{
  "norm": "batchnorm",
  "drop_path": 0.05,
  "depths": [2, 4, 4],
  "kernel_size": 3,
  "avg_pool_shortcut": false,
  "init": "xavier_uniform",
  "residual_init": "scaled_by_depth",
  "muon_scale": "match_rms_adamw",
  "momentum": 0.9,
  "final_lr_fraction": 0,
  "weight_decay": 0.0
}
Rows from block 4 of a small self-supervised image encoder, named by matrix and row number. Rows with one number belong to one channel. Each number is 128 + 24 x the weight over its row's rms, rounded and kept within 0 to 255. All counts start at 0. After the name is the row's rms in percent of the matrix's.
After each channel's rows are labels from the 100 images, of 14976, where the channel reaches its highest value: "peak at" is the part of the image that holds the peak. Only what is clearly more common there than usual is listed. The data: stained colorectal tissue patches (NCT-CRC-HE-100K). In brackets: how many of the 100.
# convs0: first 3x3 conv (model.blocks.4.convs.0.weight, 96x96x3x3, each kernel summed), inputs 0-95
# convs1: second 3x3 conv (model.blocks.4.convs.1.weight, 96x96x3x3, transposed, each kernel summed), outputs 0-95

convs0.89 081 [154 109 130 115 145 116 153 131 122 138  93  80 143 115 119 127 149  68 123 160 151 111  98 127 137 125 161 133 132 155 123 118 142 103  93 127 151  84 139 112 112 105 137  95 150 117 177 117 139  95 101 146 138 102 126 110 127 136 121 186 168 141  96 116 107 141 123  92 111 102  96 129 147 167 146 132 113 141 173 125 115 130  76 115 155 120 119 103 142  96 131 143 137  95  68 158]
convs1.89 092 [ 95 106  91 131 146 129 150 130 111 122 122 123  99 129 130 145 131 138 128 108  89 156 128 138 148 138 133  96 129 164 164 123 153 129 109 111 109 104 111 188  90 138  79 133 131 111  94 129 116 119  86 163 185 117 100 143 138 169 115 117 154 147 121 116 140 144 135 116 169  89 115 144 105 107 159  95 113 112 101 131 186 174 101 159 140 148 132 140 105  96 100 156 135 153 145 128]
peak at: bottom centre (36)

convs0.71 131 [141 150 125 124 101 122 153 108  92 113 117 160 117  97 141 145 121 141 110 137 109 111 138 109 139 132  95  52 125 121 151  89 106 131  88 125  72 160  95  73 127 117 142 160 135 174  83 129 105 141 101 125 135 132  95 113 119 137 103 107  90  89 108  91 132 114 118 144 109 100 144 139 155 136 141 123 100 138 105 130 151  91 110 131 124 115 156 105 126 156 141 106 152 128 114  76]
convs1.71 096 [107 137 108 134 133 141 150 125 149 113 100 165 164 121 131 136 104 141  91 141 181 156 126  93 126 150  63 108 186 149 137 122 110  71 125 112  70 145 137 114 124 128 102 140 146 109 155 134  77 154 116 117 143 119 141  86 121 144 138 161 146 113 122 136 146 154 112 110  75 121 176 148 132 150 154 102 125 122 143 110 128 130 121 114 125 131 112 141 141 120 169 134 125 125  78 152]
peak at: bottom left (74)

convs0.93 098 [124 119 124 160  99 167  62 139 116  89 109 111 156 136 122  93 130 154 143 154  98 132  86  76 108 114 157 112 132 128  97 123 170 139 154  95  90 162 117 139 109 104 123 100 168 144 101 107 128 132  97 148 133 116  98 160 134 135 137 115 132 130 123  96 156 118 127 117  88 121 156 133 131  89  90 108 162 128 155 129 120  95 114 128 105 122 104 107 132 143 172 122  76 124 110 135]
convs1.93 109 [151  88 137 118 127 134 114  62 118 126 128 134 118 116 122 149  82 168 131 126 135 125 108 178 127 142 170 117 159 116 109 103 129 148 128 108 128 132 112 102  97 141 118 109 145 109 124 150 129 107 116 124 137  97 107 134 148 134 190  87 131  98 136  91 136 169 133 123 129 152 110 173 181 142  60  81 152 119 144 103 147 113 124 145 149 127 116 117 134 148  95 171 121 112 143 133]
peak at: bottom right (59)

convs0.85 094 [141 158 104  83  91 117 113 126 135  98 141 127 135 149  99 125 150 140 130 123 130 150 138  90 107 103 123 109 133 121 142 125  97 134 113 146  86 135 147 130 163 131 150 119 132 121 136 133 174 129 124 132 159 111 102 143 112 144 192 157 143 147 118 155 124 189 130 183 137 128  95 139 104 108 166 131 125 182  63 102 162 115 133 123 180 143 127 130 136 101 111 122 141 162 103 109]
convs1.85 072 [105 134 103  80 150  92 139 104 145 108 150 147 128 129 167 127 140 131 159 146 159 145 175 119 121 128  89  99 179 116 134 119 162  92 139 139 148  94 107 145 120 116 134 140 101  90 121 100  98 137 124 140 125 107 119 124 116 123  95 132  86 130 129 141 140 132 136 188 166 105 112 117 164 150 122 138 125 118 135 165 118 168 170  77 122  85 117 127 139 164 142 127 124 120  82  93]
peak at: bottom centre (29)

convs0.27 101 [136 111  96 107  98  63 147 109 131  95 111 135  92 121 108 120 154 102 111 113 140 126 142 125 151 149 119 139  98 145 134 174  88 128 127 155  98 125 143 119 127 134 158 159 118 142 119 127  98 120 177  93  91 130 157 138 143 102 114 136 160 103  81 146 139 153 121 172 165 138 189 108 129 119  76 161 127 131  92 119 125 113 102 116 134 120 126  83 148 122  99 110 122 155 106 126]
convs1.27 112 [107 126  87 136 130 109 180 144 119 143 137 148 150 103 120 150 119 163 162  88 155 142 109 124 144 114 124 128  88 109 170 157  97 138 139 129 164 121 162 117 163 142 148 163 139 105 156 102 156  77 151 118  85 129 158 131 120 146 144 138 106 160 143  75 171 133 122 129 125 133  79 112 133 138 110 174 113 135 114 149 127 109 127 110 131 170  97 164 138 144  85 139 136 126 144 154]
peak at: bottom right (27)

convs0.16 101 [123 109 132 149 113  97 153 156 133 121  80 136 137 110 111 114  87 124 110 128  93 144 118 122 156 117 141  77 155 110 110 150 120 136 131 147  71 155  93 106 145 129 166 111 128  95  83 117 102 138 146 144 139 120 138 105 136 137 111 157  79 134 121 171 173 138 127 120 112 121 149 116 126 148 183 154 118  84 119 170 110 115 154 108  96 111 164 116 110 161 128  89 141 100 101 113]
convs1.16 076 [100 154 155 131 158 137 112 104 101  66 108 127 161 133 128 113 144 126 122 143 144 103 127 113 148 141  97 137 126 123 102 168 128 136  99 108 112 129 114 111 153 147 120 197 107  79 114 116 145 134 135 153 140 130 167 101 117 147 167 129  83 107  99 121 140  83 157 136  93 156 134 132 123 157 133  78 109 137  94  80 116 121 105 128  89 120  98  95 124 152 102 150 139 106 140 112]
peak at: bottom left (38)

convs0.44 093 [142 141 167 153 143 178 118 112 160  98 135 136 160 153  97 147 120 131 101 156 149 122 184 114 121 111 130 135 130  88 113 141 139 110 130 134  94  69 131 119  79 135 118 131 130 103 167 122 148 115 118 122 150 133 122 169 128 161 112 133 138 156  82 109 125 122 174 154  84 183 123 130 100 135 104 118 159 144 128 151 145 109 168 129 177 122 126 111 112 124 148 136 132 136 150  84]
convs1.44 082 [115 133 158 153 115 129 128 118 132 104 157 142 173  91 130  97 115 137 132 117  86 109 133 147 122 126 120 151 128 114 124 136 138 102 144 159 131  82 109 108  97 126 130 147 130 114 149 107 123 165 109 113 151 124 109 151 141 134 109 168 114 114 191 109 172 145 130 123 108 172  69 110  97 127 131 122 142 140 140 131  59 125 162 158 106 140 122  52 119 129 118 135 124  82 104 129]
peak at: bottom left (30); bottom centre (30)

convs0.10 114 [133  85 100 111 152 125 134 119 161 118 122 110 169 147 105 130  64 140 123 124 117 119 155 141 141  80 112 142 132 177 131 123 118 114  86 162 128 139 135 124 109  86  94 112 116 104 147 126 104 140 121 145 126 126 107 148 152 104 106 110 102 115 138 155 153 128 182 126 101 103 135 155 117  99 141 136 143  99 115 124 117  89 111 111  84 155 117 168 136 175 118 140 116 199 138 101]
convs1.10 094 [151 111 139 140  97 118 118 105 123 118 118 131 164 143 131 122 111 159 130 150  88 137 133 129 133 100 136  94 158 137 183 118 130 139 107 150 148 166 134  93 131 134 142 103 142 185 116 170 169  77 131 118 120 133 108 116 133  96 163 125 136 128 106 145 153 133 128 124 118 132 178 113 175 130 161 129 153 128 124 176 177 110 122 147 132 145 106 143  94 189 113 113 165 158 154 102]
peak at: top left (50)

convs0.51 107 [128 128 105 106 153 106  85 125 123 122 102 186 121 102 152 143 144 142 112 124 122  88  71 117 143 103 153 144 126 102  96 141 149 147 124 152 171 118 146 144 123 121 149 137 153 132  67 117 132 115 124  86  90 129 151 142  99  79 119 100 125 131  99 115 129 146 144 138 136 131 100  88 117 109 143 163 154 116  78  96 146 120 105 140 121 104 147  99 144 131 127 145 104  79  84 147]
convs1.51 091 [112 126 151 126 170 138 111 143 114 133  99 103 133 117 158 130 171 118 147 145 110 172  76 143 122 102 139 162 154  90  94 142 143 161 145 127 130 156  93 165 133 108 134 107  84 131  98 113 125 115 130 124 124 196 149 172 128  88 100 110 129  83 156 102 191 127 160 153 138 116  78 105 127 135 134 143 132 114 136 151 148 116 146 133 148 120 131 165 139 154 122 131 114 132 131 115]
peak at: top left (33)

convs0.45 100 [156 119 134  52 108 109 111  84 129 128 156 119  73  93 189 131 150 129 154 120 110 142 122 123 123 114 111 155 115  99 108 106 112 129 145 150 138 104 137 123 142 137 126 160 127 155 121 124 121 107 131 109 145  88 128 147  94 100  91 122 113 150 141  83 122 130  93 145 131 123 116  80 128 114 133 169 125 121  77 122 114  74 105 137 118 158  85 114 127 105 102 122 115 156 100 143]
convs1.45 100 [190 139 150 105 174 139 166 110 140 145 132 117 126 115 130 149 167 154 125  91 136 169 131 102  86 134 152 160 109 112 131 109 137 166 127 131 136 108 126 143 151 117 113 147  98 112  91  82  93 123 159 135 153 153 155 133 107 130 136 127 138 107 142 163 102 152 138 152 136  98 108 102 129 100 166 168 146 117  96 121 113  85 181 121 105 101 110 127 123 145 107 113 122 141 122 181]
peak at: middle right (31); top right (30)

convs0.15 093 [124 122 151 116 141 127 134 123 141 141  81 118 126 126 115 162  76 107 125  94 121 106 178 159 115 124 107 141 131 137 130 123  92 132  61 136 157 108 149 132 127 101 136 140 126 105  99 138 115 118 114 126 106 119 101 110  70 159 108 182 127 143 107 106 176 141 150  76 127 110 131 112 126 120 150 180 113 113  91 164 110 100 106  80  94 128  89 116 117 141 131 120 126 108 113 134]
convs1.15 094 [137 162 112 101 153 170 122 164 132 131 122 102 145 153 105 120 129 102 132 129 150 152 147 114 153  87 144 147 165 115 105 176 100  90 147  89 152 182 125 191 132 137  87 151 149 122 122 143 159  98 113 115 155 147 130 124  91 123 118 151 109 164  96 150 128 123 152 161 173 135 153  94 160 104 148  93 156 145 129 108 116 110  96 156 127 138 120 125 125 108 136 132 138 157 139 114]
peak at: bottom left (26)

convs0.95 085 [ 83 107 145  96 115 141 104 148 182  94 107 122 136 114 115 118 127 130 142 152  91 106 104  72 115 115 154 148 118 109 110 166 134 114 121 140  74  69 114 118 119 148 120 103 120 163 158 154 102 125 179 101 160 135 113 100 131 119 140 102 119 171 162 112 177 116 111 147 140 139 128 100 135 109 135 143 120 109 172 124 130 102 122 139 123 113 106 140 162 102  86 113 123 154 124 114]
convs1.95 084 [152 147 133 116 163 153 126 113 106 130 136  75 140  94  93 104 105 140 138 129 132  87 126 137 159  90 117 149 158 127 128 145 117 144 112 114 159 111 120 133 122 167 126 168 122  93 130 156 104 114 146 141 138  96 159 131 146 118 174 142  90 142 102  89 133 154 152 146 116 148  99 128 173 143 108 134 141 149 117 106 128 118 139 212 139 149 143 115 181 139 122 142 110 131 176 153]
peak at: bottom right (38)

convs0.75 094 [151  97 112  84 113 115 124 100 170 131 130 109 105 116 211 133 107 145 148 137 145 112 154 113 123 107  75 138 110 102 107  94 111 121 159 119 103 135 122 103 117 151 148 140 119 130 149 115 141 113 104 136 110 134  98 160 137 106 112  57 113 105 143 133  76 140  92 141 115 136 104  79 151 131 117 169 103 140 123 143 160 140 109 143  98 172 127 138 116 132 123 108  98 128 142 121]
convs1.75 106 [187 156 161 102 196 126 125 100 129 100 131 127 128 165 188 115 126 141  92  98 206 155 141 122 104 118 107 152 139 134 139 129 125 102 147 134 156 123 163 131  88 128 134 134 155 142  97 118 125 107 135 149 146 135  99 159 102 130 172 134 120 119 117 161  93 145 167 130 142 124 107 117 138 156 157 129 108 136 128 124 146 115 137 138 122 118 109 140 144 156 163 144 104 104 161 147]
peak at: middle right (31); top right (29)

convs0.68 108 [130 153  66 101 163 136 153 163 112  98 107 144 100 141 133 105 129 127  92 117  78 118 170 122 178 141 133 131 101 154 117 154 126 136 123 114  97 104 168 119 138 131 115 123 114 106 157 109 107 109 107 107 110 135 125 110 147 133 125 185 113 109 131 130 183  86  95 142 158 140  92 166 119  99 138 126  92 162 124 112  85 132 136 118 113 142 102 139 149 116 125 123 147 126 150 174]
convs1.68 108 [ 69 117 134  92 136 148 122 137 116 132  88 126  95 104 116 123 106 116  95 122 140 157 138  96 193 163 100 105 109 125 103 158 125 151 133 145 138 125 118 121 153 141 149 187 153 110 114 187 118  95 125 122 140 115 133  79 105 139 129 123 147  86 108 104 175  91 147 130 146 135 130 112 101  87 109 147 133 108 111 126  98 127 154 152 108 104 137 134 132 143 146 174 131 133 155 143]
peak at: bottom right (32)

convs0.92 081 [122 111 131  91 136 119 179 130 154 149 136 164 128 174  98 118 150 106 149 117  90 130 124  98 133 118  93 148  93 191 144 111 134 108  78 143 118 107 121 134 118 118 121  97 121 119 113 159 113  99 132 144 105  75 149 130 114  97  86 118 142 138 105 111 156 106 151 102 150 128 140 100 152  96 112  94 132 101 118 113 141 128 125 178 118 152 117 105 107 176 140  83 113 161 124 126]
convs1.92 084 [122 137 115 134 105 132 121 108 132 136  96 142 132 129 106 132 120 138 118 165 128  92 133 142 110 131 122 141 165 138 198 159 132 118 125 139 143 142 132 110 139 117 120 104 150 168 168 145 153 133 127 144 143 180  97 133 164  85 122 180 148 114 164 167 169 119 136 144 115 104 110 170 136 102  86 132 114 109 137 102 185 131 106 113 157 175 139 154 125 148 128 184 135  99 139 124]
peak at: bottom right (49)

convs0.77 077 [ 97 149  85 144  97 110 102 122  98 136 151 145 123 142  73  76 169 108 148  99 115 108 156 139 146 128  90 124 122 125 153 124 114 110 110 137 145 156 121 148 113 160 155 128 125 123 129 151 139 157 129 169  66 150 116  98 156 118 131  96 158 146 121  63 107  94  97 145 139 125 105 107 134 152 122 145 145 105 101 133 105 130 116 108 129 131 129 113 111  91 130  90 141 109 116  74]
convs1.77 079 [ 79  95 161 141 127 123 150 148 122 169 126 126 151 106 105 129 161  88 137 126  94 144 133 134 161 135 102  96 107 127 175 112 119 126 159  91 134 105 104 119  87 140 173 108 136 112 152 159 134 118 130 146 136 124 128 122  78 127  89 130 174 152 138 139 123 137  89 106 137 118 122 135 158 133 134 134  89 193 158 142 138 147 112 125 128 185 169  99 145 100 120 100 115 115 136 135]
peak at: bottom left (27); bottom right (26)

convs0.46 104 [154 126 111 134 156 108 140 120 109 141 123 137 127 142 140 155 110  97 141 181 130 105 101 151 133 140  84 137 120 133 147  91 172 117  70  90 133 100 158 141 115 120 101  95 149 106 160 116 152 128 102 151 147 151 113 138 123 110 101 134 156 146 145 140 113  90 156 146  97  74 119 115 123 121 129 119  72 111  87  97 114  79 116 141 108 135 146 145 144 157  95 101 140 155 168 113]
convs1.46 093 [107 137 176  98 187 162 126 133 132 148 154 111 131 183 150 128 103 119  88 121 116 146 125 144  97  98 152  83 140 129 117 103 144 104 103  98 108 135 122 132 104  82 102 151 127 152 132 153 111  85 122 158 173  78 123 159 122 122 127 120 115  88 118 143 107 108  67 141 143 139 141 142 125 110 151 125 123 122 102 125 117 106  81 117 141 154 126 128 136 137 110 142 147 149 109  83]
peak at: top centre (33); top right (27)

convs0.78 086 [167 105 174  98  59 148 159 125 132 121 116 121 113 167  87  76 124 116 119 165 138 128 142 126  94  91 135 145 115 134 175 124 128 136 146 160 150 133 128  93 157 135 152 127 107  96 131 110 126 139 128 128 113 139 122 165 138 124 110 106 156 137 155 134 124 137 153 149 174 116  83  98 142  82 103 116 114 136 142  91 104 145  87 112 147 159 133  83 115 172 140 128 127 123 129 124]
convs1.78 100 [137 123 138 141 176 134 152 101 162 113 148 106 124 155 178 120 128 138 152 101 153 167 151 109  74  91 135 123 146 130 128  89 172 110 111 115 140 126 116 167 127 111  98 129 111 128 139 126 161 124 118 176 125 132 178 145 123 130 153 125 108 144 164 138 140 119 153 147 170 122 116 145 138  94 149 128 133 107  90  94 209 163 118 110 127 152 126 111 142 146 115 149 129 118  97 115]
peak at: top right (28)

convs0.32 092 [112 134 123 170 130 138 128 109 117 154  71 118 140 144 145 101 106  75 100 108 111  99 117 129 140 174 110 120 117 152 134  93 149 103 165 151 145 144  91 166 102 117 147 130 125 125 157 116 112 149 152 134 123 165 120 118 141 143 106  92 110 151 112 160  93 182 126  96 102 138 120  92 142 166  74 123 107 132 140 156 147 117 120 125  79  98 111  92 142 106 137 106 128 134 106 105]
convs1.32 086 [165 106 146 113 142 127 130 137 151 198  93 109 128 120 139 130 147 111  93 118 121 183 153 118 162 144 119 105 139 132 167 139  98  97 103 135 118 117 108 133 108 147  86 147 120 169 120 139 157 115 119 140 156 149 135 143 158 150 140 132  86 122  82 172 127 138 137 113 109 127 139 117 141 164 168  85  94 146 134 152  95 119 117 155 127 101 146  78  96 133 132  85 107 149 142 118]
peak at: top left (29)

convs0.81 086 [123 114 116  98 101 124 176 159 177 106 124 142 132 158 126 106  48 109 148 144 155  76 145 103 138 112  83 141 103 135 104 123 144 162 126 108 159 121  95 126 145 125 156 129 130 118 126 148 150 124  96 138 169 130 119 110 138  93 120 127  73 100  85 123 135 138 136 133 159 149 116 117 104 112 130 144 161 109 133 142 146 128  89 147 169 115 136 109 133 166 129 105 131 166 142 158]
convs1.81 086 [125 170 121 103 123 136 138  95 120  85 100 155 109 112 137 124 146 159 118 108 106 146 140 186 127 127 135 153 124 175 145 100 147 148 107 170 104 104 104 133 143  93  89  93 121  90 130 135 128 125 116 151 114 111 137 113 226 120 128 142 131 121 181 113 131 139 136 142 107 103 111 123 154 147 145 120 129 120 111 110 166 155 109 137 153 104 142 137  87  95 118 162 134 114 126 140]
peak at: bottom right (25)

convs0.38 082 [109 129 121 106  74 149 149 130 158 123 219 144  89 111 119  82  98  92  96  96 118 120 127 100 118 119 137 120 117 122 147 112  90 107  96 105 123 105 149 151 135 116 147 121 136 119 127 119 149  87 119 141 122  92 135 119 118 182 106 172  82 155  93  86 105 141 151 119 151 133 122 104 146 106  93 142 140 164 124 139  94 113 112 138 145 127 126 143 137 109 153 125 125 126 113 133]
convs1.38 095 [161 130 116 112 176 135 132 102 123 122 211 138 113 152 158 115 122 113 119 127 179 137  90  92  89 123 103 155 112 138 150 149 128 120 145 132 125 133 127 168 142 110 116 107  89 102  96 109 130 123  94 142 149 157 136 178 107 128 148 177 116 161 145 152  93 145 106 138 142 136 132 146 143 114 105 124 133 100 135 132 130 162 189 118 175 128 104 121 126 144 131 158 111 121 131 155]
peak at: top right (40)